{
  "train_examples": 203450,
  "crop_scale_min": 0.4,
  "method": "moco_v3",
  "isotropic": false,
  "expert_mlp_ratio": 0.25,
  "patch_size": [2, 2],
  "depths": [3, 6, 3],
  "kernel_size": 3,
  "optimizer": "soap",
  "eps": 1e-08,
  "lr_schedule": "step"
}
Rows from block 3 of a small self-supervised image encoder, named by matrix and row number. Rows with one number within an expert belong to one neuron, the router's apart. Each number is 500 + 50 x the weight over its row's rms, rounded and kept within 0 to 999. All counts start at 0. Numbers have three digits each.
Before each expert's rows are labels from the 100 images, of 14848, where the router gives the expert most weight on average: "colour at peak" is the nearest of a few named colours to the mean colour under the peak. Only what is clearly more common there than usual is listed. The data: regions of photos with short descriptions (Visual Genome).
# router: router (model.blocks.3.mlp.router.weight, 4x128, trained with AdamW), inputs 64-127
# up: expert up (model.blocks.3.mlp.up, 4x32x128), inputs 64-127
# down: expert down (model.blocks.3.mlp.down, 4x128x32, transposed), outputs 64-127

# expert 0
colour at peak: black
router.0:520477476471449501504533455528523577501577511499495438412510511517552494477492573555435527515430545454582492473659432513478445552604511534600546476447462501562450551510423565524521518531498476
up.0:488509533464453468484535505495522446601468510475522475520479451530411509507569488489448483536484493552521578467462547541565483560567519511525450515478521451488554541395535563414560549455390566
down.0:479522594490536524464608508475477464405472541504521602530502627559494544473629548498520487434413555499440506359557521498502555468439565552510510441541470456472492550449595562537498508489564457
up.1:482485498393507470508388497455528464449353507508511576486476498529526494491550578487553487513468521449539481530473478543449522645500504461516485542559477426451469532464473579486466464512374475
down.1:492552426494450560539373527509515594412442475611464462458551469563577475484470460414508483516435569581460497464495480420499561406498510502511510452481568416475440502506483473452433541540481535
up.2:553529551466479567487565494487455459523502535554486571487483594450461513538493462522564577495547441578557412562606450499523552428510460521531572503467541503465516579555525471488469450522466490
down.2:473598533522438576485491454470574476404481527480532433418576529552518579466484461528393449558494496572493520487516459476512581510539509531568533449544524532477479608515518519470423518518510445
up.3:504612524515578464520505568465470446491425473493559397548512452515483534614439523494539430478562473550461441595479478492509552587457552481518489515577461457501465455469491550534443451434446549
down.3:500490461471406498499545496541413571488585583476459529498510429485572521473571590539506597485477462473472530574539506532369562523470511524474511624496534470569431510532563525436486486499510499
up.4:509509494561553498490590451489478552569493583507467491450557472517558541470473464525531462452559496580555403537602542576469483566476453485514560531489478504518497517534525484488545545426529391
down.4:487540576475551510406555472511472499540486502491483522555469426566571550434489582482546518499447511606528522567485511486496493573524505370562550494516443601467447516518512504600522480408519563
up.5:404480444476508495535512499382537507490574509410603367436577460504561405561475513444459498507471434523445413453490490512582359476478487614493425516456528481418542482490534523517406528520573550
down.5:461557469387463520511464478423482468473463491574522508476434425434459491495417428473514568507526493442496550436457546491548485442561526414443451516438519492542540531425499483455474502456481480
up.6:630477520521531605425519596536485439444561500512480542532526448452384439485459470510504559492432512563482587463432478425482500478538536548536568533485515485562508545531533480519460431468511517
down.6:484471514531609484559554444573518491491509504435474633593535526423578504511568476638513513497474503441592478562501499466496476542515563481404561506513479531471449519485499568530544479519526505
up.7:476463500497488472406423488495483438524497487462561477509492512482514514440559468487413514554425477564462568451394496473510461432542552535639482474436518587495458507462529468533499573519522537
down.7:543609561496500529485527519443480507500471472480557547564492490567514502482394568538465523408395432611494535579480456570522494480448480445504456544483429541546445527520571490533570465467542603
up.8:560525387508458503538481516501508465541473577477543538471540445539421600424470581499543483543570528397569506510568510433473529576530550530490460434520461394429409429560473501554497520519487558
down.8:569490397531433546619458521475531607434404528531457477460515575529406452509410521436471526497511540479522463425478465525616475428516466564496507532541587473499569421572525439446492486546469525
up.9:545504559595477533498464531480459421483459496535397563509541454490448469466524628508595413468483433482476561528485449605483449461488528412479535499521533546490576519498410562443494493460490450
down.9:481516568455489574479517536535537508515551523445500518471387540457520531495461545499556543445486488507555417431508529484412537518571539487462543514506493531367588466517492583443481490526572507
up.10:540512533477547520446589528586432522555542472487496530470459541514481544466494498490380492424537481502528611558487466557435500474477502434501625498528472519461376564437502542510486486426454487
down.10:453449565528541452414493500494525423572594519493502502482441517513560457560566467558544493487412455478546412504477587411426457617522521463469493601537449605487437488506518489656538460480526510
up.11:511449533491407530436445533588505435530527510450483505530532555559430499493512517488461625492410454443555449465467505520482497501463503562430552459567532559573470462405440421456542465521401474
down.11:543534546464469369484611511581410470539430487480397586563501554565568541530462537481474538512461493444602459543474561546459574557598447501462568447515614535498483514481609472512511519414518530
up.12:470466468455491561482565443547442521550507398428502459470550479439565491481549511570527556441534527470515577552534547407433498563442568467400477532572406587459496461473545501447466420438553553
down.12:556531479508506475455517403380424521584513585605439508558507505431528493475498449447467510516535494467547479547569490565494528481435532535423465499421545483497460546486506517532405502511477415
up.13:556487449465479509490519464545478485518464598571544595447548476495638561387425511577609571409500446452540544470536490503496450521499575484389500468438454496576428462448462443470482536516445465
down.13:590423466488514521483556596618525519491487491536476528497517559496534459477545470479409530469520475483538460444557466457428502511450546487453516614533516518476550537521487499553517498481511501
up.14:538548483520483536420575502509491562456450494419547499394436530472475497499507545524515445522490436487485437558549476409523484511454526595534536521537496472505484489453459453482472507531533549
down.14:506477507518541499487456544545492519431539482418520422452465400525489487517416524494454451469450433573527518399493494471445470514500451500527431451452467494506551391429544558521528453545494539
up.15:507506622472601515426516597457472430465517503468606626520504446551391421519541393459435545457555545517536554487438496378460529506438516555482513547531520545453429437574446521474511547557425559
down.15:531462459433445497461482449489424435555470514465635578489481440542436447586460477482574519480529434458570420510588488573461490502494557518397534595516493613525604587499545533478438503496451456
up.16:422474499500432556497565510484503514523557433568548495410523479538513528412529512521613414590552450492491505525652524511575489493470518541532391521520511491442518514535511572569443476576522501
down.16:551506511506539485543446490526621536515491538528566536507513510520553425465456547533417417459503506544458462478595461527444504513464527610506434499537411489541547480478467618536504538532510435
up.17:412498428449488525453395524459473516485448574483697456531494456468400532468481594446574518463495475509506522573451500470570601483548420511524434507449519436441555544490505558535476534496511444
down.17:485545446479370580529497503546602451501448476509488511460424537479424483593403434517492503477451483518467528421355467479541513477465464530511474504470549476438395489509424536494418492495563550
up.18:420410531535551488594533522468527475520492487562452490577486541603513456480431492547505524430476495507465453514541517540568569460452376503502527452499513547372494498532572421442539540495538384
down.18:443421526564558475463574584552503472463507509521447511391515518442445474493581482506539540522490501473512504599591612428422478499530533463460551545549481579459448624445505595482513600419516453
up.19:546423446456495547613449514495588482452470533519550446522578547540465489567565490552465560555389472571427506444412497501512479480447537422508446480504605517559582565523490523471376499485523534
down.19:517478512424573567428481516579473486557477485501554480613505389529452530471482536480506549456447510628531553435592497562490514440437498411554466475497453476558457482511497466530524409485480518
up.20:516421448524510484572473450530490642489497512563528544514516574484566490449600404540447488492423549533544499495588487471485456434548456463479600469479547509555517524486490498494474480487552373
down.20:501496577501495486455511451532526446435523434484495512477457501485491475536503521535464523534518473497524498462380569451546507510538350422461458464514505584509541477566531475588502519494503537
up.21:404550459497514535456569536514468583490460426384559489378501547467507510469494520509449503523505450562524447558551517437467513535509554555589507494426492539462446554507448519492471458512550572
down.21:442414485514550446511453539548568478451502504470461380533413621494437558400454475528509453537491441597480581469453522459582464508485470525543438498538447473491546449490532418461442432597528433
up.22:505578533535536450552531481546492535503517647506507521515473589517522510478502499518487515502510577546494439511461464431504593508593546513536518510400472419479576500482450554546480446473467497
down.22:572486445576492564550439463451522484517511602514507560422465600428351464474599480467468497543482503494579505514425532527477510449572532498495546626536542502523440564441437407468531479534439468
up.23:420595531550548502443578543556539515467446494436406482491465487488493400547426563423469511479458563509424437514478511467463437508483485522484491477514453520456476514565523552479475425522477558
down.23:501503487505592543560417477387471448466482598502557435549536419487482480490569592422501480517534562572462514476508438551610484455443639492520467418434497471537484544505526510428605456500544434
up.24:459435448417516507524542470462479433481530479484523438426530573470517499565448558515544481482586475457560468525495549570437504615530492489490481607544433500432496409510493485460510459459428558
down.24:589478470482490488498499490434461459507504488556520588576578522465535436555540593439388557456616515490414425494577436564471463400437456548429523477439509537535519539539476531431438465500473505
up.25:401484487500510557473536509462538524470537486497511481455533477507482576463497550489510493463522492444575464576527496501474440553494479583464482550476529573454400423488441503499447554599543555
down.25:495529544581548498477465558402515487441630402487480465507395552480559618387532511522477432473422427545465511446465551522462445491517462586546412530493397511490554468530465490491524453514532440
up.26:535472528556415528486428445569469487487503518468407540605494476559438540483462369555604472460448447519413440490527484480484489540534580476449493518436509532478549525527513430471517538478550566
down.26:542539477581520517527487497485505504508487466523592394435471540573499588472449396542437555532626484532541547544489462421529590483563474560522524500459550514389476524504555448537360514535468407
up.27:518478538389559395521453450482501522544392456478590497434439453541530529455521516533570485537571537495466568539489497526484513548540524470514438454496450447435460480483586582478487547509498504
down.27:450479389504428501491505448590463493450473476598450589487578511500454461543388478490443421462480573423544519508454571526525546561535543518491506539499579482521497492482609483570484555464446467
up.28:525439566561465534521502453422478502490535580586560530606509527490448482517574597453550437442472495486475465477465517496486509568459498497452542485515528548436567532562480544469571529469440387
down.28:513434478478485530505513470472478480431473441436470481483464512435497421465520533436513374536564531583434490473531423477507440523529488544536491442482518470504529492511441610579522502532486563
up.29:552511515555539560498414630626551440515442478539376580527480521404463427522536568502516539454498527443520480485477508420520501530460483551504406460548537518547442437506496483438485402524503484
down.29:515512520506590454540559517596478509489527472550478515486533578541471415455547569437482500495439597486512478590466559557471580482468522491495485454519456464487379476475495486549535540457511557
up.30:571440550443548487472527486511484548478531475484434439462513536448540486524418412523455472500443506520517430504538432510527513448487474500564553542482488485539510540556382486551491463583578509
down.30:479575559470545479384507514492481525479563490544508513469560453566524506565524428531537464491513512391472529527527445555474541513527506519494544390578521453510516486503559468564557479552400408

# expert 3
colour at peak: black
router.3:503549484530532467529473555616545496458510512515438514573517515538466531538471440560516448451530507499475548513445485525517481367437462474494540421522531516528550431472404494482490438517472464
up.0:563496454464466504438526564595480571522508489521420460472495508496465492542462529534433473407542451413547472541518478439457546553564547524393600529372474508512508471495453379480507428447468451
down.0:530443541499444485484507531513490540552551551509559519520422492477447537485541435474532530485483366464564576540540481503524503466490588477401477639566504496547484479468489481520470569453442549
up.1:457371485434482519546528418470488470450561446514628451455482562428508482431597530494447532593537465542526461496503502550489505508436475511597427489474515535478456486475502534518479599507471553
down.1:457436447503528450487495502537475534510435550514472511446480466486542517536459387534460495526477468420490591527551526581538469485462457492446486600500486438535472564551546527575510548491512456
up.2:515498557480480480525551457508487386479495467591493531512543560482407489532570491457423460538548502428522528490529438468395503519586524485452538586473515542511503582412504585539536472527476484
down.2:514476565520567413488509487514514508401560491462501610572506462522445486513401560520482411498421571533569446480580563502457561451521614563503508509605521497530472493452448505509551489425533532
up.3:454447418445507523515581470488540407520454562580520516497531499541582585485481519544515393572464466509462457481583500588523415516529475473430493561494514503513542546509455448554508531483432356
down.3:501375526566553456549530537571556504496467492570454473548480580421485454553499480559553454557509534468504471466452499469521477466525406576428505493438545551478566501483572568501525551576477514
up.4:530450389441489495497465538415517551470462573498491484445577441595385580506509542488484406527475464454513592427537497466648416504442535510478482457523558470502544444557460501488442555447508489
down.4:586487523471554463523443482492543521485501467410541511505497503430543458437522474518466451587546421487507538470434428458592474411519450463516503483357482479511564424586409461508462544567531417
up.5:495553506552542517482496465488602503460521568534536492499529487396589473428457462482489638450531497488562521438442574511500500509495468491484369472460578586502554550407411456479485569511540471
down.5:557538401443484442544550529538395521534547484585452457565503443554489548506449464471491569443383507579540430480464504504415495516427606479529568557447519511498455526454474486391477447431459540
up.6:466489516485391583434470543562417361578486490451534542487537422514566508581536449513560539471509378573559411488572478460451434486495469516401595449392553524537480463549460463497533536437532413
down.6:439517403465485519518560430400413552603460538429598493471532424497394411469486547490416489499505538490528415533530467536506500507415621518497588500499553514565508605512452488476554501504464532
up.7:547416546393448536467498476477597467534479455470532458520549581520543493474640546514522529438458497514461356464456548416512557567496565523552534539486601579553511469520522500541525483485563513
down.7:419498518565466512528507457448446556473453533475482437555509505518527394469582505468493461609586546598541470564548495551460466518449537550461531437518442556505560475439613515484523504480533426
up.8:535443519473490499525521463556562516501464513474510560539519519651462484387553522527497447585397482509526468462460533500519440528447457551533549475424498527571589532501503505501550380480470497
down.8:462493571448603568504500490573506554549447534463397457625539561535502493459514563413443476521476542476536452522510474508531436508508508496444506398509461580488445577504544498457501508503565548
up.9:520444418564487558551438517502532513546568497543524495506575560421598393522519585569502532416478408465517542449470536512591568496411499476463547528462463534458565508484479387428424548478442438
down.9:511419416528509439472502592519452491614411502463468523542565501469438437427448453580469587513427460480618530544433627494486472497492550493523520619518474526585427567479525506522451486539459486
up.10:433458529479483436496556447489549575454479450461526530437508557470595572541578510483471495543506524540517463456392527476479484510497505497551568528438476529515492488550509536470500458602639429
down.10:504602569511462465442525433457455449555562448423488541483540514482470489537535468494525523475378400414541572428463575562539599581428571507469555556537487560479508516572610471532548488503569471
up.11:496525500513362504500563478511561529449410375508483467500510598503504437585551560510401520497491522496503614484462532454575501475503631452574556505496498514619512540449457562510541463499513543
down.11:442434509460568538506524483478504510540481462467611546529458522560451480498415578489520560502575550465591447483494513473526452558558448502488518560498488587495468495492436483490522591432517469
up.12:550465391492517526534591521476437565527464523514507516408557488526436460504395606492491486471420461448539537534472496559402517512477414489467552583415484481488469462562503567539413497590479434
down.12:557565520517486518560481540504435467547516488490553525464455511492450499459411484462494505500528482457396570483454459503448449386526527499607473527386512508533483472475542494506526467446434481
up.13:469433477408508551546511440426619523474553454455533424450570519431554453525509523568421544591437406519543541462454525501554466564525506485583467482478548566490532552514493519424420575488501529
down.13:543571588511464487445579552460355457510386496494552489499504558619514547530429470512487516489406563509499517498440590529488528523545459413494474409476526517471477454496477452525509461437465486
up.14:427509503552602468530494486445493516444528437464558504510554483613454415575515376469482552539484531505516484483412508470467470464455567481559502484490471455414530492507497539503375537418503613
down.14:434441424436392472549520541520492490536447518526601517439463538568458461554599384495508562480438512493536532400443533512476538510531485528477486548528473513550542524553506547446441491478425531
up.15:505489522469510622437450552509546400562535499477411542550571471590491465500431459505496443495512496483515466557480529457535431515464444479561491509509460517465506480488565432415443475393462567
down.15:440428553517498459468551538503516448408483531501431457494550553525533521509571603508525484479479603537466446438422509415541471533449514545464545406486513538574571510427439501500450396592486439
up.16:528544498527546485443597444525480528529484495469418469500481561497444442557513490627633435458454440503562505549443560506439527597357512530505460457475540582596456459530484465391516418482497490
down.16:519503486450437487466464470474518518506482544534553404496490495539531527492468483506640467460523535544451580509566451575498486552475485516539517428493513398527508481567470462446461453556378529
up.17:467463506522510451581532467557507546571516471470464541564521566441515527465470543519538480460532524481456331519482550466400505475453504511483586561468473539509412477446572437507511504516431502
down.17:387469491526458556472493512518592546513529479492428484438484436538521422521537472430466446452530491484466488541579446473534466459491536660550447467483516467466572501538606493425422587524516403
up.18:442456478547402451515470512458483460510501507433574468578482471456478523452529471471527569520473495423483376434561558558502495587511615520526477444453472478471558483465564544462485516459402464
down.18:495584448493486479473501510505574532467519497520537489433486492424484456506541385517528578551436454456528485452439526564442545509482575469572577579496511498505475493504506440452493514496618449
up.19:490466493495487451500556441462484552490520591585485359562527511439463560491568568485529537535466455460505543362471533539551540572542383490490544524476497525403638465484537571501506594473505473
down.19:493476522517481480431551489500511526419513476500533578539513480505496601479442465641516455499458440481461588420477553549555573528539506538554442512551352431536493513553500478491473486589511489
up.20:479472521505533509526498555496546542434476482496506582449524483636560453404453444547502470520378470502476511463555483544512374427421554505509605475587513482488507506589435557541460412513549494
down.20:508537482463416533570518501475484501437473449478583502618474440545513449451457542438481546583467478475480511510508473515543498511466556455491640382443564543467521574490503499485493491472431533
up.21:553590431524442472474429470464470577502431492514522525533494571481546532517548555523542508398529426505579555571516494541558530467536430408515529547564494424497382569459462529562469489512518527
down.21:462496463498527441544528398476488544550479577522382541581517541507612512482536452514510453452591458461475526467501537559494479482533568544498546543442397553524509557444452532550430502426351438
up.22:501477553487529478461530416551474485445545438413497457483480501422467358519513470503468546517391510500512527518454493577448474498463460444523465492505434473477489601482539489482532521523467479
down.22:497521494505437505432568477584572519520459515510406543519536467434472494552450494496441496601393634556561493488497551516462550516519472475500481514465555480408538512461465496543468466427496488
up.23:455467546440482467463527491568466526545481485509489473496484488536462498426518525508550479545466441547444485436415505533537498650552492462479418491476460525510537493550424437507502540526540473
down.23:525506514537475518473453481449497533472467475472577496482494480531522561486496617535493437574444483543396566489581499502518552474489468439553534416599501432463504534509627430482552450500612584
up.24:424461609486544457531530443393567522457415577528564482541506589413519395526534474576467596528389507541512532405478542566531514575492511492547525435445633598557520545528539546449458529541463483
down.24:463568558471526470562526429517523553497403554461648495554512507586506437452432518516417478562513491462505475496489557523538599530436611494492507410546448418524524500523515577573514500401555540
up.25:514612471441581536489433607485418533525487478435481543418463486505483523582453509493560443460491449521454444560550485507445480497491506635476516458527415439487430487504542571474488429497453589
down.25:523444515452471462441524468537482495483568546504502526560479553486520460493555497505555580515518426513572526486458606450577461586560501508477542543589410571521523571506500525597485559458531513
up.26:499489497550476504416441472519563438519503482475400453562530474533457545430469545495511493465428532505479441520484512564547496486358413513530442528499558504501513523497509483440486409465516475
down.26:521399532521572498525503596571563543506476583496392529512509532452573519454556492483415452476554581549503461454483468481528450500490522559554428447444560489476506373486539469486593481523462460
up.27:470492446557557386534577604475501498553505505359528539404514451562515520432425491520491416552537583474502501446568527512541564509468508496502426522474448453555561400477494497432479512507500572
down.27:578506362500528470523509502508519489473516544464436548461534491451421374581509419449502443516444543489516471439496488489484527449578570501431546466511594412497547573568486467445464539505467478
up.28:511558452489515649519426517495543428501505450500509531505640436522486389565405595506527437518498445505517400487516532473437442452478486512540548557482519460480499506556464510483514571548529509
down.28:573549440482499489531536438457447442520562453491600614517539477448505390524529508425507517447573513412522397505472492558439548542529479460407485461542511482543486530494474579504401492484497447
up.29:507440559497504481498531498526463426479494484535531557472462625515407436585545516533528472506485466509497484489349508572455516532504405479519590523527587572551547460491515486441494463490469498
down.29:481510534521547504454504507535487564453404529587565518441501524453447511512452524468452466483583540465488482470536452530540475524458481561489563449509515528547565497417455518515491425519575517
up.30:673496506481518448474433484468473506500488481527542490518468452521429564484555460563538441505424468531407470544489447471455545560595487513563558513447563552525528560420507470493481578526523518
down.30:515577558501515478478608540453460550507504539497486524462541487558440484549608423499459522446492464477453451529572535575462562455462560473430513490528483587535475485451653477509499366459488516

# expert 2
colour at peak: white
router.2:573538516594571509470532496427525392520468458492496517558467505476457444586434457505452589453562428573548528510498559415399507493512595547423404497546554534529444372501544571500556504523574563
up.0:483482448430498464540489528540534482494427475495496477516521480527459549581574394560491537435540466597532607462411538492497455490511543517536475473537587503569511483563414420463482533454528548
down.0:464548481453501523456514529517479462514466494479554565529512555560509507434547530472529498487534471519460485454499501496594486386478524484485519439396481423545523448478438539503522437547535569
up.1:443520470436566433541450451487544471506400572553464422478504538515551507377559486563611506428450428526540521519434428584551408358493493458499497531519532580478477490505506544481467454502478495
down.1:486469464557519494481460440532578598560452515503509466525536486552507404426503480474560534389423539571484504476467532529564561532493484572544596464509497469487472442462510429522542422569460506
up.2:571497451476499563493380496463520458476414416570494484445571394457516433507456489532472614523498459508517522515603488499574508507524486513566484496458463487421470424562453496500497642566552493
down.2:566463342500471486529438409501371472478544511510503522475472304474548462500459490486513582527469508517586449524488496557535434455469549438467496539404457527473455516506446501515450530503416482
up.3:475468528466479437482426498524540515473475497398489507502493450502396521529546547519492541499406539504570428443516460456549456498422556441477602457446588505575519567394465557495504472414413559
down.3:543528512445575568516519559535518560570508554439548491527500554559498417496476473570518444508417480471510510515431529554411506416509593540429561565668497466517491603539552539543512495525478592
up.4:547525467466505512432567516479524530546433471497492479428501504524518482423462455497336593545480573472493467486615576438468453509508506512500501522568395462479508522381575453434542517465469503
down.4:491474608498498592499455516423490493442519615433453471509535589596547512510485473526418425546480555450472500544590526441414462540514504510465556491509593545380509522469524520468483534493587487
up.5:529529534470456425397438383511453554512469494423487431487415473492458438454557496581574495485433498516517472546426561507424490543564472587480478510475499551564447517571472554482525509534538414
down.5:378626546444394461403561511507450522451448543543507502523549457543544567484445497495451455472525557559442528656568475584503633457537458486479516469569445472460483522477491504627472506501462562
up.6:468528567512518409503516499546535490524450419442525614435518512482557475368457497517482460485488507438522567537479501499448452545565577447438467525466449500497441463490427508508491480489493529
down.6:489477454551491445485473385470498451443535495539499455513500494475501424463457498470504454451514486447539475548526554589408557593566543472474464606442558494518508586519496546500506578487519530
up.7:541511454441414449622507530424479550508448348473545518471516449529530471539494602519447488460503480597443498493529473532524476499528470470584516567384458475454536453452457381516454587543531462
down.7:524469404503463505602468539562606502552453486638467412537473459598477402449449455448515503336468547450494408476517522487561468541516508538477465495493478448399434516520495516539460591548459451
up.8:467419523533516526480553489412544503483611493480574488535540474598449488544530468514477470518457435530479406457380461439540418543476491504602463438536487559398560499500505547528457607506502496
down.8:539540484544427502567552478578549459458576470477549502568427483525489503541547377541469607547537486559456511483478470421449490363521422405505461538457483569545513419542422475596448441436462451
up.9:491479593526461497412477438489503487565562484563648522552496507494496402398514412564488494485459516552499562507421526469501512447505596435507554445543510640458518507471578419464490493471528511
down.9:473512505373574456481481481434442524536444538521384517535585440483462390491523512442552598459573470486440473539493532533482521504471470461446408514520456583562465477417544623414472509421479492
up.10:535511443600396560508492531509474451502383500447624435465494465526530480448467508567590472554419459447499519550496481452550531453493574535536596419422481486475492502505518470529488528468556413
down.10:460516455417435489475382473450453489460588439484486421471580410549553474520523477504619556509498530562561481523476527550494426493511509550532554435385542461512532485511508477526591489531482473
up.11:556488472410567494535458550548592456494503454498452528529506584492428469482559390550469463547487436551432501484524525575574550451424550558492459461470529541494496426455487487472401490527393558
down.11:427503475487465409479449429479494507465564469530625593507413495500548561517485524469569474445423431429509504540480487468531550485518510548498523497463514470601493534395494458436483455567526413
up.12:541433587473403459539483503556456532513500457560510459505473642513510409498485565532510409534499515544488524498463502467551593523506538394604548491524481546523514491564562522566552500548514455
down.12:541511512585567510571374438503489481446534579467454444524508461429447496497494538441531476558532522503511611430423499551565395505547494532513500400424545514536581494535463447470456642526545535
up.13:484460498455511574496521557517492486522505599427434520432483583391446458490489490529444498475469484494465506571562522598481478494527507502546468542552482478490441508469451440466488450522463614
down.13:436538482679497387518505453502500506532500540502499524512465505487424521435641410500490453446479409507461540506435559515470543548480520537461486562416487579521534471422568483613499556503559467
up.14:524535542489540541505424434463563473483428432591507446466469497435452504462537417495464561661470491587521514468548465459569520543567656500592448414499487492474470494534515624525492480449529494
down.14:438446483522468432450494534589517465529542509469452475528446472463579544486542484510447552528437455457567515555534542474577473576541486442549538484455489536491423484430518574572526457480571445
up.15:506451400439464486679469516520558473518487503474480432494509414438517558508487491514513653501521542547524418467564501491588489473473562585517426514454505517543496483471518550512493531490501547
down.15:536415486562543502466442395499534531519500493493444465527478512333436537563445510508469467473510630440488503544425500551555455452544524407535507500488433464536537568643513523518528471519546515
up.16:442450530477540485527577466410554499556450459475448539520577552478518452543496476591531503460480457492525422518497642609433474506455496488488543529522583493505455474488537518419467505531445469
down.16:459502527520512584472523514472544571623560479528509511490500567578448479584474441570494457513453430481498505467505538511486551436582517577515598484596530515556530506573464502602525445547528557
up.17:454470518506532475474427417409520489524493542577532520535476511421443482460503408517456544550448553455583509543573560469494451596534557560496497440560491537478543456485465439510490496507477481
down.17:445541523477500471466541508527557606497424467434551444530488612479504510431554596515455484512461570482485460501575509557497518555470533457577497451481531516523476566531516481497482486491467519
up.18:437485453500562464566425372355451573451507439422548470567521471548517532597513515488443484536477514536524430460480452662492498497423453464492464559517523547468544491488519535555420509524494514
down.18:486474503496509495500523477512508529482430485537450542517463526547390456572421457600497509441511470549537544467497594398445514468605563598515485463570549563453449444481492505579514494470567555
up.19:448523450496563625561458483549505499556535548637490542492546446449487422527550416580461510454498436536449481415540491476471402491521572501550472498422532510538497558485453444486478547525442538
down.19:525446370462449426415533509439384474476560500553624581458494462407545485455486484486530548442527477533582422476444395508534528476503487523480468541468552441494542480422522555520487457482425426
up.20:432447529426611401475408535445465517377405478443455471450498555473481436522471473488472533546456499508513548440447449506461513585491518449488477429598490427479492506544491452471381507491500597
down.20:492469453433489531463575442520547481550436518436560467413514498489449480625509450541453530615523555378589516510512548383483451406521512521457584551489575457514568540544542501578531546517506548
up.21:499475480431491570496540483498591501622483443531434455495636560505514550528498498671550484448514409504499430536533639593526504518479475481488489556455565567485493502475532474380468455482449481
down.21:458459538478464491426642545551529446512452441454484491516489545554495546542563571612404461459413436526469523420493523472467483514443500524525514465543438566544507547520538456567513523490561548
up.22:495518539417550397451482435542479417539430414518473439444472526513507574551517457565511510538502488448509559546492532541496499640533535431515559438428431551449584521493470563462454481422511433
down.22:492523470479401570507510438515472616490411466644470514450567455636453417546473475463531488536557501425538569446485439482525519491458554485422529459590596414502483498525498490431418523490463461
up.23:529521663481529514492549518443556444525530550535390513547520494489515480599462431473469425571485566533437451501553531454529469541485534448454511508571507575563545556457534534489493418435485491
down.23:438539500470487603564488517495574583455496474545449472592514429563472520544488525426539556496536556564499501542548407464550514569539518465423515501492548481412524503516433581429560560438437572
up.24:567519469585542389567538585542572474539504531425524485531576438521487496477488442547440516570405485482478532448529510523518519463368535548511442365477466471507454527546503504462476497470492523
down.24:551499480485450506545417501510464502493405490430424537411472509443533447560452501486473453565467546428547487405489544551479545403452514618491495499531453434487489515621477439477475504507604393
up.25:432430491414584546543497389386561502495509520548515487431605517472539487555450530534467504522453468524480568488543558534528498634531466435503435573488572463476483486552559509422477470545466570
down.25:520455456551519439499514567541476528530493511537499542492493512484495509412493609489393569467498554474567457544425533565422543553494466440514492548462481600558471583493533563506499524459465484
up.26:535565450485437500486473444469451460456583523538532497508539469563415479578537457542477570451586472494440510481445474444503505522519469516549556630490515573572475504431454544449535491525458458
down.26:478538605489546498523504548473508497406481564516460552482458498539494509575490424470519443515496554488466492462415480531439529541499508576549404487524499420521503408486451547511540526558465396
up.27:479443434476556507491545439457555549643452494494432513548591501539532497437430468579494427475534440445441473539549668513488478520502499464528512518530388489482488463526538485388492511461487446
down.27:442472481558509553418613485471566512533539445441533412558502541501551575570491516546495541543487514503533533505512417433509576429537466596485575515497482477526516410463521478516454494495551528
up.28:456515508498370559437520521526499486459518562517525544527538476523469441477589467541567427541487442486455456469528637437532566513541462528482412587548568558571445527452458475454539441436521403
down.28:566568551455503514456541443435563534500507502465439482487553560556525478412531522392565430502441550528501449456506428525521526503522505590495475398456485465548501526409485585562504512602527490
up.29:495490493460561568525500591473533468472412524445544495460582468577465484563493547518480451446491429477494505442448513483436482410439422430584541555453544560417503533483451514536412558550477543
down.29:454489514527439489474449465517527493476554524571546520510519520521468534589538496517541392470466492567509508497498512455459511458524531575471515553519452529588521469405532518448445452446432532
up.30:503507535451477523495509606440521447494477416403486542526509460485527482533498499514506471529474525543420403547479540460545466488439627471561473462495491516563459515498475524472428442469500615
down.30:454419521554490442522506550555562454520489386500467485509509580476487451544480494561552427525533493514449563431482494504510453537578334465508445528524477528547521576587500499429466516522458443